python train.py --train_examples=15625 --spec_augment=true --win_length=512 --vocab_size=32 --activation="swiglu" --drop_path=0.1 --subsampling=2 --lr=0.0012 --beta1=0.9 --steps=9000 --weight_decay=0.1
Rows from block 5, named by matrix and row number. Rows with one number belong to one neuron. Each number is 500 + 40 x the weight over its row's rms, rounded and kept within 0 to 999. All counts start at 0. Numbers have three digits each. After the name is the row's rms in percent of the matrix's.
# gate: MLP gate (model.blocks.5.mlp.gate.weight, 768x192), inputs 48-95
# fc1: MLP up (model.blocks.5.mlp.fc1.weight, 768x192), inputs 48-95
# fc2: MLP down (model.blocks.5.mlp.fc2.weight, 192x768, transposed), outputs 48-95
gate.439 114:513500542501505503447500511521485486718330496500502500600506500449520497529504505499544432493509497500485440539497500497503506462507501501524511
gate.440 132:496500500499500500498455507516546548486500499339409499499499492456499494516500502499490505497500488499515498474501501499426540507356530567433503
gate.441 106:492492478499503500502512481500505500489501500501500500499511490487501497501500501280488500508497500484481531500499497492500375498579511499499518
gate.442 124:457525500497513500512527544481451549500509504475551502500496499499501500500504531499510505499503499500565506555500493414501483588500558503478496
gate.443 086:506508501500471501487503506493492501500480502498494500499503524408540500463529599494500525500500502509513497506467247499551415569528502601501501
gate.444 061:440477501486496501498582483506497502501546423511500486507509497522505513499505526497499515496499511490506516543440485494476501591490490500511500
gate.445 126:497499494500564487481500453538494500504497517497512500500503494518501503502499505501498503502499501513484503531502499495496493492472499499547499
gate.446 085:500503513528605505499500497488496498653499498508513479558499480501498500500500503486523430499501567471494437522503500497500546499497500493499496
gate.447 103:472495499495468559499493493515500501500553456494496521499497512524501432496498502500490499501500478505496498372501494427503508501440510508492484
gate.448 205:501498507509391501507502501498522500500496500490500544427495483460503531412502484500498525457469553546498509501538556507423481507478503476469487
gate.449 093:474500493501542498528502500452497504511475501501502406509495502574526499505456476526500506500501434447493501503430506501524492498518500547495500
gate.450 090:504500513517597497500507498500501508512502495500483500500493499503543497510340510490487414509516499501496501509503561500501499275517489518499510
gate.451 095:501424501500490500498323568473515522500722500501489512509486527498500502493497500498502502503541500493500474513439501500593501551499436500466500
gate.452 082:499522521515511275491499484492497501500489520502673504500499493462504530493500461500501500500499453514500521502510500486505501497561500489501500
gate.453 096:453469574492517503499501641499503362498546466457499464503504552499500496504502525500512521499500489502505494516500500492498467495550349501500500
gate.454 119:483503512498618519441510487523484493534499496619526504500501503500468510499483440505499498500500503498503503434502491500462498498540486499501504
gate.455 091:501502638495529497478558480516501502524508498500555455569494508502471493544501490478502305499498450489498505497628492360497498489363511517498550
gate.456 120:510508499499517486508509487499500557500497472505423500494503545476496490494573495496490514500500505358500500502490512493589499547501433520523494
gate.457 107:501505556500493501508523461500481499483508493505500491504500500499435495498525501501499503502530491504516541503511475503494500500500455500500500
gate.458 080:498543501501491502492477459544504519510467543501495496533498506428478500514496561518497516507501505501500505507513504499490505524499500500549501
gate.459 082:556418501466498504506498591497495501500497367509505501503487570491509570503451501501497519444516484495528489501497518497490451504504502484501498
gate.460 075:500574535501520500455469503483498498465428492517517506502497491573496493499490473505498507490512500500491503496537490507398661504498496459500551
gate.461 113:500501502499472506550501473490490576503494501495489534495502499603496509504520501509506502501503441475500523500499500494496500496503495501500501
gate.462 086:485499503500498500484524501501491511501609496529498483502479501502448496467495401517390480503501501422496499499500528500490508544499424502511561
gate.463 072:500570452485508500503500510501503503493486510494492521544487510499501437503500504473537340486508497619502489530482489503500479505459384502499501
gate.464 112:500455326474502503490477497500497511172504504500504487500530500539500506525500500499504431501516497500494531500507431513500500504510495479508514
gate.465 092:501500493496500584501500503500496500501500492503498425506524538524495492500505531499563500499494499500510564433505483495499495525500474499413529
gate.466 066:496494487502495492500511493519502455502499502475471509377506466502506514513499499499385517507499531425494501370516493501494348497432523450591510
gate.467 098:386515489496504527499540500502500490501593330510522361500501505500514499497454500425504500505497480540496489499507496512499607408496523494505475
gate.468 106:571507537499497480504428501483403497488502501475481498502501499504499550498509495523500497501500497493493506402540573500500486499519501371515500
gate.469 092:494498501493502500539514501563497456482498503460500501549499481510483500518497493500500479499481507521503552489513497499528609511499463501494496
gate.470 080:573507502499502500504449498683498500490497500376498452499500501519500504514500491500680487499501500495372497484550504507496443483486502496511504
gate.471 191:473492497510486511464498499441499495495503485511503567488503501507498505500475455490498590486502506503492499500497497501500396586501479507502490
gate.472 096:496501579505502500529572502493468526487501479501498500500506505543474501508499504500503501508502497494498514448499500500409503505697500501500501
gate.473 081:525500511498503511501532503319487501503524500500495490500474430498502498500534489491543505496499500504504526500536507493513486429513498504488487
gate.474 114:500615500417579498511555545500423497501497462496499497472501487531502504500489483499498481503494503503406481449506497500503450502506503504485499
gate.475 102:490499519499500490500500488558500509490508493500503470525538498498508508515501506503529404499469500495513486500477509501500506487534503569497502
gate.476 114:500502505498602508383502498500501492500521499496500501497503497500499504424499519468500500505498500500562501500516533501485517491503499505471500
gate.477 100:506500499502500496478496458500501527497501499518530477524453478501585500497498496495496504503500518499214477501501500501500501499587500497480507
gate.478 075:441473497534566504506505719500491376455500575495500504485493498504494499502493486484488500500499502500440466514513487507460471498501497474498464
gate.479 081:580541499506501499513497511486507478497509499541520497501500487499531501500532510502522500499503496485501460514500496498499486490491501494533438
gate.480 052:500662587487490504483500494508500492506506457539501461495535501501498495475502480438431502498499501478506509488501456495280500518268477501499527
gate.481 096:500513501484497498427500560512499500501536731525500499520501498433472492500479501463481499510429489491500498532494478502478446547500511544472503
gate.482 106:654500549475502498499319501498500501498512501501499497500502472501496515500572565540632478501499508507500501500501494496490516499480491502487509
gate.483 091:494500516498484500502502500497486501497500493511496415499519496503509499514511498497480500500485539504501500503479466407490505499500500502670495
gate.484 097:500496525461496431512350498498480485500395499493498508500503498500499499501499518503469495499501500504504468522500478500501505503499462504510498
gate.485 098:498498500501498497501493541510503511466508502499503488526535494549506498490502547498325503501534485496499333514471495534449459503505460496575490
gate.486 092:515519497374500489529501523241487499499451492500502353616506524502510500392433486518503387449500517508496482497501509480545437502624568497489499
gate.487 099:447499502623497515486501501500500505500500504489503517501517509506487494495500500500533507505499502501485500503494502500699663499450785498521498
gate.488 089:607485497500500472496498509504518497512494494502519381500510498500512478500505491451495504499508493523501493491527575504511500500388501490514490
gate.489 111:502478446500518500474509500586476502499521511452531422501453419378512500505502504501495497499496459500501502523500596532545516494492498496501496
gate.490 155:516500501500474505522488507502505503500420496468464517499502501497513530663410503503502496497500504497505505449504545490528540499489546499493505
gate.491 085:487493500496500517482501498509500500500500503499500481510492506493521475482500559498533488509544507512500520526497501501492502519497501367502472
gate.492 088:506453489552504567499498499505456504496460495511270461527526467496501499492518513495500500500570500503496548500491500512328470523504511500500501
gate.493 112:499496499500510499455505500421488498570496504568503501501507558505406503499501499504497528494529500500494506501309498500496524499378499522495517
gate.494 046:469503514564500504497502548520496500502494494505500393381499475501506491458531497492463564502503474487490459620412546485503494471515501274538561
gate.495 158:504488500507497497500500498502500512503511506485484510500587498538500531488495503457500499746501500442476501482500506477500501503499553451500501
gate.496 115:504503514426502507498495485501491500401435528501504566500511624488478398500511499507505518497469492455498504500499549500500504512491503497509495
gate.497 072:500501500497499496370500501510490497506503500490501498498458500500513508486499503505511499524499498498498468503462539502518486506492490495500495
gate.498 081:497493498505622498498502475533363482500489484525488505504443507509500503497510492487499496499486517530500496492505500495499494493501533516505527
gate.499 104:494500506508495261448601545500478553500505537546503515502508457496598496503498501499488579502500514520500511512504500498490501500501442520599454
gate.500 099:499503494355449503500494503513501500575572498441485496543508496491461500499498502494500485498454500503509502515545491499487499318500493496431499
gate.501 104:426499540502502499591500502500358444433497498513442499496501498502499500499500485505509499501475500488480494499502472500502500497500503524497498
gate.502 016:540505446435542569517548464489489420495495509500511519604462461497497513521479492541510487477495517501448497492505502489523512581623493504503499
gate.503 100:500500462473563511501494484499455464501494497498500500503386502481499486519496248500501500500503500504563501525491510481500507502439517499498457
gate.504 085:456501521499499479502449504500500500496520501496513514500493499456491500497501488517435500483497497496424498493642497512501478500521487502500496
gate.505 079:502491502498379505477505503500471505504457487500501490499490500516482517500482500603470526501514519483500584398500273541500507498502493479517467
gate.506 081:494497501502479863495498508502503499496499529498473482515416495500581492518511484500496508500454505499498506521520523495503516487470506511501501
gate.507 078:385490538503545500497532493500511460493478502501620503489393506464500486509499543503520459502502503501506488510514453510503499488501491498523483
gate.508 095:504497500501499504487500500488496505328495474502507499505497486469520502500500497502500491498576625497458500499517506501569500494502480500492497
gate.509 086:495508487499444543500557494484493488492492496503477426498472509498500496516323507500534499500681517504514443514502512459501502507475527569458497
gate.510 120:505498507499526499509529425486500502511501499517497514500442500500430502510491500505505497510499500499499502494503500227473577499495496581475500
gate.511 105:488484502514495499492498499501532504499456558499500505500483488269352500500501499499490462500499503413500501503500493547490500533516500438480513
gate.512 114:469503500500500499507488615496498500470497500498501501498499518510479500502468505507496497503498499501546500500483501506561414500505498501500502
gate.513 180:502500562501500501490508509516502514500532500453482496500507481495525570501475501500501500500507497495499502480502579501503548500451500366503500
gate.514 132:502502497452517505492501498500503519556500479506500507505501497501403501498531529499500550498444500500502511519500502500376500500505489506498497
gate.515 144:499500502501502500503496500511414500489500507499499497501500492505500502486502260500487465510539499501500524349499500495501500500499610505507506
gate.516 104:496486510509499508504477490494500504544489507494515500496504487497551481488493486502293501503521501500513518504509483500493500498499500502507506
gate.517 114:500499511498642500500504500502492488499503499508494341552513503488507500499535489463500496496419500501500506349500500493500473485494573501398504
gate.518 126:444497491500500508557487373503495548487487522291494501500500499500504498523501525498509500500570501361500488516500453486501497499501502509514557
gate.519 098:500498476497509501445503509503499498500516484495657672513395502573493500499500516498447498514496502498497500498451499500502505498500495500482499
gate.520 029:530500538489497605526477502506497490390468509487486504468501532482511504519503381489519514439537504493504498495481500501503465501479489502484502
fc1.439 110:500501504340493506500484506503477498667466480430603507518501500497500499501482490501503505500507503465491382528488500502576500506485501493466604
fc1.440 101:431591502516501503493514499496500500500487510493502555658500499501313501504500502500462606501500501548498530519502500422496490514500544500499499
fc1.441 108:464488499501483513233500502500500483502507499501548508500498501504489502502497501501513456501500652498496533590510492500511458483493500524394489
fc1.442 118:502527731500500496485501493503361500499498500498489498530463497503478502501500500493383498498519546423492498492507496500543625496502477503496498
fc1.443 088:514502427454525497614461518500495500488522551505500497499499499501478491483513492520507499499504500493465498486528496499499494502500498499542482
fc1.444 074:490500456640497499411363500503501510508394537494484519457500494505492530495483520496500553504503536546499509466489520485448507590524514419509496
fc1.445 120:501501464398541450484499503485502496506487522502502502500499480472492501500500505499500560500501501514500500499529615502497500493505500500497464
fc1.446 112:492501499501501411503500526505501501496491494555500500500507496496498502537505503515468502494498465497528503336475501500421473493455570501313506
fc1.447 127:523755521511508477467477508468570496497431489517501500501496500501500498481502486501503568500501501501501698499501500496500505492497503503503500
fc1.448 100:520516500481529554498498501501496499475496442592489591497501525574450499499471501498503508503522405524503500494499412501496519604501490514586501
fc1.449 114:480524500524528475539501717491505503392500501496510499411490500560460500497465464509524490501502496405499482503472506494503501504507498509501500
fc1.450 103:499503499469482507579478496507506500501498500501506520505551730498498518494468504493503508499496506510501494479500376521499498522497507458499496
fc1.451 126:498525591500507500498515500500501498517500501496529457496500501500498502650459500507502500500488500499499508605500493710480503501496525497488463
fc1.452 100:502513491503463495500538434498516496505516381507555503500497501500489509498495488423487455499501491501490502508505494495399509506501503494501515
fc1.453 119:498509471500501496499468479511518488498470492512497500502382500563502496583500502497499496494509638498502512477500494504497500504494499501556499
fc1.454 118:584502503493500501552499494485498486514502502497500505500508474500498501521322531395486498493497500498500486503493500495497500501504500499499497
fc1.455 097:446431476500503508501475499498475648500494641497480440501492496525414508501483506501555477500501511453498499501519491499510521512535498492504301
fc1.456 109:482497501504617512500489502505494338498385509366502501516503500503572500523528447443391459500500559503361451493479528500486504486503474498488499
fc1.457 115:500500496343522450502437523500499488495502494484494631499521514501464499567499495472548239502500500475500500498496501499416483493502501500499416
fc1.458 103:497484555575577501504502503514473499537492501491497543497521506500465502504824511504489503501525501518504511452503510478500497498541523499499513
fc1.459 100:486505517552490478499504508495500498496504524493505510491501458500497501628506497497496485500500519506498552481493533500501499500509563619487501
fc1.460 082:497496466501500499489498503505501495504530500493484503461503502516502488503497496487500490514491563487495507503512525484500491595685480502506411
fc1.461 114:500500500576500500499497507502533477501511499502500526466503497500562500385497485500496617498528500504499490488450499488500498568567471544541499
fc1.462 112:494504538496499498501502507426520505524496500499498490501499500541496500500496442504493500499465547496488496478507502497501508501496500628492505
fc1.463 091:502498503554393507501731467483508519491502491506435504422534477500418500502502450509498591514551479477497502505501504509499496492505498499542491
fc1.464 110:246435496502603500499432590506499499502496501395518515503499500497496496498510500498504375500497497501486495501493521466465503512503508500491510
fc1.465 096:501495473500448478510469500506488500490477506499407500502500507530381501500500491508511500500552425403500615503514500499504526502500424572567526
fc1.466 083:493501491500497505643500510490500479499499500500497512501511498511507514485508501431500506541466499491499597496482494502499500566505500499645504
fc1.467 111:502491505501492567501496508510514500522498481525369501475491487501498498503503504497505445501496498499529482494499499523464498501495500602475498
fc1.468 110:501493457509657536592494498521500602499532500476476502499509496497412493499500511655580497501500499496500356500504496505500538439500628450506538
fc1.469 102:502501501511499497483500494503602458500502390537507500542483498440525500497504510498501504492520500471587500457508495501506517500595497497499501
fc1.470 105:507523465498637494530501646493485440483543499498508501507501501500499499486498481473523504500500515512495490500497495494541439499505477500501500
fc1.471 115:510518511500505499499475501552500504516498603472500453553494465498510499496538501528555473501493499485507500481500512498498507382513549500498509
fc1.472 109:489497499512524476518498499476472506476459493498502495500513567500502499509505493525549529508500362494500502300492512497502508500514501506501483
fc1.473 094:500494507492498495432499501500498498506381501489510500482502491530494502451499595495501501504492531507478395494488520501429501497501508493502495
fc1.474 096:488492501502517500513541583477497485508469497505494458507494525517497501504496428518565435492500495501494503493499501488559499492511594509500263
fc1.475 100:501462509600554500507507493473615501604510501469498498427502503497500500511263586501518483496500494567511506566500504500568502492502494478522487
fc1.476 121:510501511498490557500514500504492520500499480497520499549525535495314496504597509505576500500462500483507539504498521478508473500514505484512505
fc1.477 106:498504500567496508500500494500504505497507497500510493500475501384546499500529255501498509494498507499501438505508507510500503496503494501489502
fc1.478 095:479510505479497461458501499501501539510496578500622538508499487498498500492567502500497566499486509504499507499501500480592483499495535484492500
fc1.479 083:502500307500583495555495502496496462507516434560499452498560497500504454491509500507505499494511424496475497499508483499494492542498500499525505
fc1.480 055:511481516520467546513464484493509493489503495502453527538493499492500474505506503483520500499497494498485494551491478495498770391503500498505500
fc1.481 097:497498500488502556500523389499511407491501500500381452533507558540506499503502493491505505497500502515500502482543501511549545484467497504393496
fc1.482 098:502499237455505546491514500496481481496501499496500504517498512537548519435500500444497493503500499515500497477543506498508499600533506497498502
fc1.483 100:501497500588491500500504503499501495503493507498500502489507504423500498499511485498500549499498500491497483496518500500480589499508499500540503
fc1.484 116:500500501500560487514507501481500501500477607515541498613475485513501490504586521535501492501488500530500499538496492499487500503794504487501502
fc1.485 108:536523500454502501447498515503499493505499499516486625501501478488502501499582502482502503512589457555553460500501453499488504501499500489504481
fc1.486 112:498499371501499501481508506495500479501488496502493497496468500514500502503498501517495493494551553505504500499497498500350498497500499494487138
fc1.487 088:499502485501501499502596497493500481476487501502506502502500500500494499425500493492500684506498379502499519507511465498443503445508500491505510
fc1.488 091:502478480516439511496400495493492472495462504519431636494502504498501501492500476491498516499496498510500515486457529500500488505499528475498499
fc1.489 102:698501522500498455505500507498518499502443496497498506482501506503499531517519498496503497489505634500530486500496493505406441447501499498434506
fc1.490 118:400500496501500496405501498506492498560497513502506480507498511492500462484523499476499498499493500508497499506502501497434500496502505448508485
fc1.491 105:490492514509447508471512497506630477512502502507501550428506498500498498605534498499499498502497500502494501500498505499471482482500499498595512
fc1.492 129:500392654493466486500461501458498499500500495503492499493510500499491500500529502515500499500496501430510500499499496501500485502501496500498516
fc1.493 103:489497499490502495452552500528393498497501500503497500494491358575501504507452500456496446501527517552502505535500494526497500506499500476514492
fc1.494 055:498180487490506544409521500495551476504500481486506500505536468494501503497530500502493520490490530504510501462500527500574500466513510500499495
fc1.495 135:500498498500500473502507430501500501504547502496499510504600500536497555500501500484502497758505497500493502499438501500500501500499512484501586
fc1.496 116:495499499501511499487503567501221499555465504504499494515501499505501509489496493475431499499500514501496465555526501503519503496503432586526499
fc1.497 087:540495500490506499500428551497496482498498491500505432497486521502541510573493502495500499492497490503500502501568516501481495511509502494508511
fc1.498 088:500481499405505497501497203500505432501493500551500435504494507513490525506506492501503500504498561538494521488506414514456498496511503506506525
fc1.499 097:529481499493518532502498500502500498470497495490530499517497499500488499525510505524509369495504495479500485472514376501506480503489487517500496
fc1.500 108:492469501499499500439498495500501507609496471502500500500500511517490516501482500438497499499607412463499499500496466488501490411524500500498472
fc1.501 110:472605530499503488526471501499464465498494507504396499453500496502490499500509501463500454502500497459500503505623500606474499499499504406499498
fc1.502 018:500503428472459499485500483490519498392538453494503504496451505549488487534521490515495532465512514500500501497487474500534484510505413500480457
fc1.503 109:501480536501499499503507500627492496504500502497495499499509487501511500494500497489490494501507496506499502500487499484598495498501500510497503
fc1.504 095:522505499508500489510651502509504467503518497501492499493509493500502498501484531534527371499486498502500504284513499501529501517506510500501504
fc1.505 090:502462445470501522502336495499519500481658492503522514498483500499554509491500489499502550499508491531597494477489505500503495510499499513508488
fc1.506 079:482506494560448641477479503502500499499501535501475279510514489499508500502502493484503507496508523529499495500511501451464509476494505503524495
fc1.507 077:561494505462505498499640498495490499502499494512490404594509470511495506497500502481626475505516555496487478463473489497500517613491504500435500
fc1.508 104:500462498566505500504500504501474480502582498507398502534483477499500516528496496566523506499501499539500498413500510499512502497503459495488493
fc1.509 101:491500548501499497531515498506491493497458503503492500503511505502503501528523492501478528502483500479501486488499500505507493505498517500499503
fc1.510 093:490528501505474489498441570473365522502500493500501500513470488481501498498504499499439584500502500483497500494491510501614505460500510523509546
fc1.511 112:480495499500483520504556488501484565498497502490502499497500490502500500503499499497500496511567507527577474460503513495500812499504497457501509
fc1.512 084:493504494498500493500499499498479467397489512507495500503500511558484511686503493500499493506496502504500504493506692547500503477484531488509504
fc1.513 098:500500456499502499503500501461498499500436496555518512482499557501423499494592500494501501501502621501500530558501391496384439500506500514459499
fc1.514 106:514508451499545502503555453500516498502506500547492500545501500506492500502500501501499629503475500498497558501671497502365500490495501501498415
fc1.515 103:509518535474497507492336511500501497449501550502507498500498501454504563488492501386498486538423498520500545501503485506505484493499495538503524
fc1.516 110:504621501539504502519503471499500503465498533354493501502501500487510500495504663516447501497504464316395497539500507500494494498509499502501494
fc1.517 102:567499504511479517509503500503501500504478506491484501452500504493504498500500595504439512499508500392504507585502505621499500442499504510399499
fc1.518 120:500495488477500498501483498522498495499428508448507500500499500501508500500500758499470501489514494430501489500526498505500502440455500500477500
fc1.519 120:490626509497501502500500500495501499501440498504497505500498452463506506500509455503510507492441492501500465468500446500493500499500515508507500
fc1.520 032:500582507508549556521485490502472516500530524498494500514507474492433448548518412511507455484511494500528398519492612479618495493499497512494500
fc2.439 112:499503497512503491505605626472385500448496379516534446496464501538388503522485364500504491506496500457485483528494492479498506574531502574502575
fc2.440 095:455501498492499488641503500492604502493498494515534495497501499492500506501418511498464499499508504431522508491491503507530506542513550563493499
fc2.441 097:445498388495494500419500499535439500411500517505500502530499536491498503502512505495626490509477501495510499483499480469531500511504467501492541
fc2.442 119:525497514515502490487492500498498496493500499499505484511500553519500501498497456510500501502485500489498387606485376553492500501502497508475728
fc2.443 089:484573403493425441508500482506499503500492517503501473519500517487499501500510499451441555493504505424491506421494488504502498566538531502480524
fc2.444 072:500472503508500494497499406475582470495498562508361495509497487507505504499501501499500495507507602493507501493505497493495510393499487500496499
fc2.445 109:499547509487501486513500494540500477502513500495504409503493581501473499502523503500504501505500484361501618494496515501507502498501555500471638
fc2.446 114:398489512488502505495473564501499496500602500510489495502502503508497505500489500522500502497503498498504485473510500499505498492469500499340499
fc2.447 131:505683495500536477470496517503505488499447500510613499625501499501492498496495275515499502500499496447500751499499524477503488517544498499498509
fc2.448 100:502524483495524453504500508505499487498502559502441329501497499500555499715532495503500493494496500498501486489500503492589502417552500513501547
fc2.449 116:500497498500448503459368487500499500499497497499466547500505504515488499507500562505483491500555490517500500452505498503492502500513490489548479
fc2.450 095:509488493515507501500494574508483601500500491513541500500474502502500501487502503500496501499506423403497501511500593500498467506489500459498494
fc2.451 126:508530578509507523499564485500500495500449500476508472493500499500527497501491509529500513497486500501500502500527500670494501498498500500502477
fc2.452 094:597579498498476464503491438471572511489500503509489490431501510495486496501499501514504521501494501501500499420500464473500504489603493500500518
fc2.453 105:514508418500606475500446500534594499500433500489366603497496493462492499500490502473563500498481587526499501469499504556500501506514518503494498
fc2.454 110:497499497377553504492489505554499499499498498365475515492500499527492502497493501378495500516503499534501501498524500518500485500499483499507502
fc2.455 097:483500500508504517529500494499500503485498499496505505499500502500504515279499495552500579497517504500499502512382498481517506501612499459497493
fc2.456 123:437495499493499501499381493499497503453379501412517502499495515507487500491587507467486500498500500494501498543389500500594540478499502500500488
fc2.457 103:502505556500505500498512526501266457498356501496498504510500418509503500587506502499503490499494501491494671501526519483499498497499536501505498
fc2.458 091:501501501482498499500423496504502496532499512462498474499490499508525496473485377490532501514500548489500528502489499511502501537527495497467623
fc2.459 108:503490500503427500346500487477502500539500503493500502495502501498501499621497493490500551489500500517500502491499506502500495498499499530498455
fc2.460 078:677446503478512440540485481499664500502506501462498506499507502502503514412493537485499497499496429688504505500502642530504501482497500504501406
fc2.461 111:468500515498494503518506497546399495499488501499511500493500503505512502543500482533499491500584500495475501366569450443501499495498500500500499
fc2.462 108:480385485502562508513503513495505501482606521495499502417488494500510500502499500539511486508530466512502597495406505503500501501499494387510495
fc2.463 084:499486565489530502538466469500528478478460506488513472531498494489511494646482503496394471457500503508502519523496560654550540499513491498690504
fc2.464 102:521527501500425501499618499501501496499500502530405503493502473513500500492481522509478528500501504511527499499498496500500500476497503500506499
fc2.465 092:501498501588499499503496500376529519487423509505496514500495499500499496500543501509547506488431526502501511441512502498486501508436503494351604
fc2.466 076:491498499521513501499501500360527487503498494500490489508498555512484504500480423585508499506616497500499501503530531486506585500502446511457578
fc2.467 113:501500507446499477503502489474504505495533513376503520502508500501500503498497411540489502500497501494523490507541499487502508559500494477504509
fc2.468 099:534500494506646593500497569506501515500581489492503497501499499566494472431501500499502478488485498575501481500505501473500487437505495506504499
fc2.469 099:468445354519502502343498511498491600503599496498501520505508515506507495479498588525494506494563500502514499524498513454497411473501454498501500
fc2.470 089:498502410500641500503501550500501497498528501497501554500523484478496501455501536496500499499389502503503498500490495501475500493495504493498499
fc2.471 092:421501500499497498494508501499498500505498408504503559528507499502422500495424491499495590500496501499499500500504505500504500599501487534494500
fc2.472 116:502499506494499500560512514498501499501406492504500527482498498500502500502502499500471524500500500499496500500504534500358513521627497507503502
fc2.473 095:494394499488528493497501494506533512488505512492506524460539504566496514535500491501499499501498461517565495486495521500501503506502501512501500
fc2.474 102:494526500497501501492499495556504499505501451506458500502501501500499510500523569495497474499454501516503502521502507497487509484497501500511599
fc2.475 105:501524506500501511512496426569566496500512489482501475494499474481498500517500456496444486500486497498499611500483494490498521496506569550498486
fc2.476 118:479510521570635497484523500498501499501500492484498501573500473505496499500495512501502489502488507500606501448503501500503511500506503499492502
fc2.477 091:511558511498502498498540513496499505521495500483500449499503517500613500538497499585397498504535523473497479496516503501495395345559469501504499
fc2.478 098:500500500548486500501498499510495483497588469506486506520512511503489497497397504525502507502499517500497515497455500500455501517454500502503465
fc2.479 100:501459501497500462501503500499503472500497501485509490499501543495500477501500443527518498495500489496492500494528501514512500501497499501498500
fc2.480 056:505493476500371492490500489494501480523527450490505554499562517516503489491683506499490514505528479497497508511499377500343517493480497494519480
fc2.481 107:499494405493472512530515501505505500500501510500500491482524500500504529517494521467494500499505481518458501500500595493493501525500503489492496
fc2.482 096:499504489493501570483500503413467492504500498508500607501513499485492505430524476500441500508491505497500502503493504500491498499500503501500501
fc2.483 099:472497403499453491464525495499527504507511586604516495504492540500498483481454500507580500481510502540499503495473499502507508514511580489515499
fc2.484 104:422499500496500384493498500494497479493499574481501514515489501502503503523482500505498494499431503501490492530534510464500553501657499498542448
fc2.485 099:502491500535500519568501503501496502487499460408549487469484496473503512505502496499498474495469556497503502494499518536500504511500502558502496
fc2.486 100:509448500243503637497514433520493501622557497473497500467498506500506500528516500516531487500500513509504502495500490518500501499408477500502500
fc2.487 103:517500499470537497500499497586502495500604502563499504494455496506499629500500536493500500496508500504502500499500499504500489495500238519496491
fc2.488 095:506499484498575446514499518448396506501488501475484542470531499506306491498500462500488500503444501502500498495500512564498500502499481516497500
fc2.489 098:492494491497447533493524506469459499507411476498499510406486514482502514500497489497499500500655501482495500511523500511536499559473505490504498
fc2.490 118:499615509499502515511499509499618500369500500499466492500499501500500527499446508486499500494496500500595517498500581500512503499493519522528475
fc2.491 107:500501502504509492505472500497437494501500487476508492496500511517500507271497514498527500499500501497505480499499500493501512521495499500433506
fc2.492 114:495539486446537467496502499604500583507500494495528449503498500502523538511498499450497503510483480718499484500500500428530512499495487491499500
fc2.493 108:503492500501468497499497527610499499488501421478507503497526495497505486509430497476495497501499501503497510501553499495499490497469511321507495
fc2.494 052:504505492495503505501503573517587502485540506498504446505482498494501526517500503481501606510488565476500501490543518495479555498500498494498469
fc2.495 147:468500500499498500500499491508500500501501500486502502419391500500499711501500500507500498106500499500499500500524500499496500498500464499502500
fc2.496 111:426491500506498575501501498501439501505496500500499390528497472508562519502501522522502473503577520504511486574495497516503500492499499501501500
fc2.497 077:490472526493494583499492498505493506501507494494501449509488528479501492689482483491537503494500500491515582509593501501500498497503556499491503
fc2.498 091:500485486481475524509501541494512497499502539508500508493514518498483498493471493500428505499514489500511499409500498493501497470503480512499477
fc2.499 100:499524566489474454392499500519507499477419500501522508524445495502499503470500529500517537506494500502478530498521500498489496507500490620520500
fc2.500 112:485502504486497507494508503502514604557500502496506502497495500499362508496502484457501480500495492427507500501492501498508501497532526354497562
fc2.501 106:554497464510493490371494484475554507503534501500505507501497500507479492504526565501501501522500500505505497500401565492498432469499501470498692
fc2.502 019:495511492507545312524513470478499470592488477501501486496514508535476500547570519529505449517548476491496493524523489495445475507629447482512500
fc2.503 116:481502499527446499489508493499537500513508472527501532498530501494501499500499805500500502500499480502501412499509492477500490493501356429522488
fc2.504 100:510491496501507501499285330519558510493511497515499538500481497499488499484565494499609481497466499635503500555498501499499502496473501479501487
fc2.505 093:503530520500508521497514499504515505531181509414500496532490500500500499504504524504507517498500588485493492500526498501495496503500461499499540
fc2.506 082:498498491558540280500498436523500494499505499499501639501500507503542507521488499502500475502558464464500499500499499497502499502531487497509499
fc2.507 083:498488497500509500483501489503491497461479499500517524503485612499454495508491503456500553490501499545496489515533504494499460507511476501509520
fc2.508 100:505501511523476500501502499503502500500541480500498494500503489414503498499499502499500486498580504477474506497499710517527500500499510470499504
fc2.509 091:491513510450503525552511505497499476501499493501494489507494501500508498475713461495586475511451474495457503517506503608500564512493499415467505
fc2.510 108:530530499586525500492471519492504508501493463500492503484499543497507500503495500487500541494517616500478513501503514596483493499499543474630508
fc2.511 111:525501496481619519506582500560350500519499532488534489500497502501497504651488500486513454500493478627560500494635501500485522506495499497511499
fc2.512 094:617499508493484498502503348456498502502495442514501500499501499522499513502490495492500497499507492508500534499501500498502512502505499493511486
fc2.513 089:505505512497532496378499499505501521501543506469497500482512498501506503512406505499497500502497500502507500494503499574500499543467500410500489
fc2.514 089:500484500498497500506476502499468499499486633503501465500500503499508500502499502496499496509501501484498501496499461500500497416505505493500609
fc2.515 113:543569503505484487479524500493503555470568502501496525498531500505494508504497547498500500500498423426490514499586670499501500499424522506496433
fc2.516 123:503502500506505501536500493427501498488478501501501560503496512500438500474501623518503503496499497174494528500487501501504514500508515527503491
fc2.517 120:500499555481503499463501499498518500470502501455500501499500517496502503595491498491536521500501499507503501549499514466499499588536500497499496
fc2.518 101:503551652547543505503584500406502495514528435503470501497498497501502499496458448507506499500497475507519499503496509502499501501547500501500497
fc2.519 113:501500502503524502500505500507489489493498495504500327500502500492517517499493504575740496501532491505488500499501500499527502499498502567514489
fc2.520 034:471509586505466496421496512500574530492394502527493498515466501497470493488512529484510447498514508499523482521448411525503491502490494499503490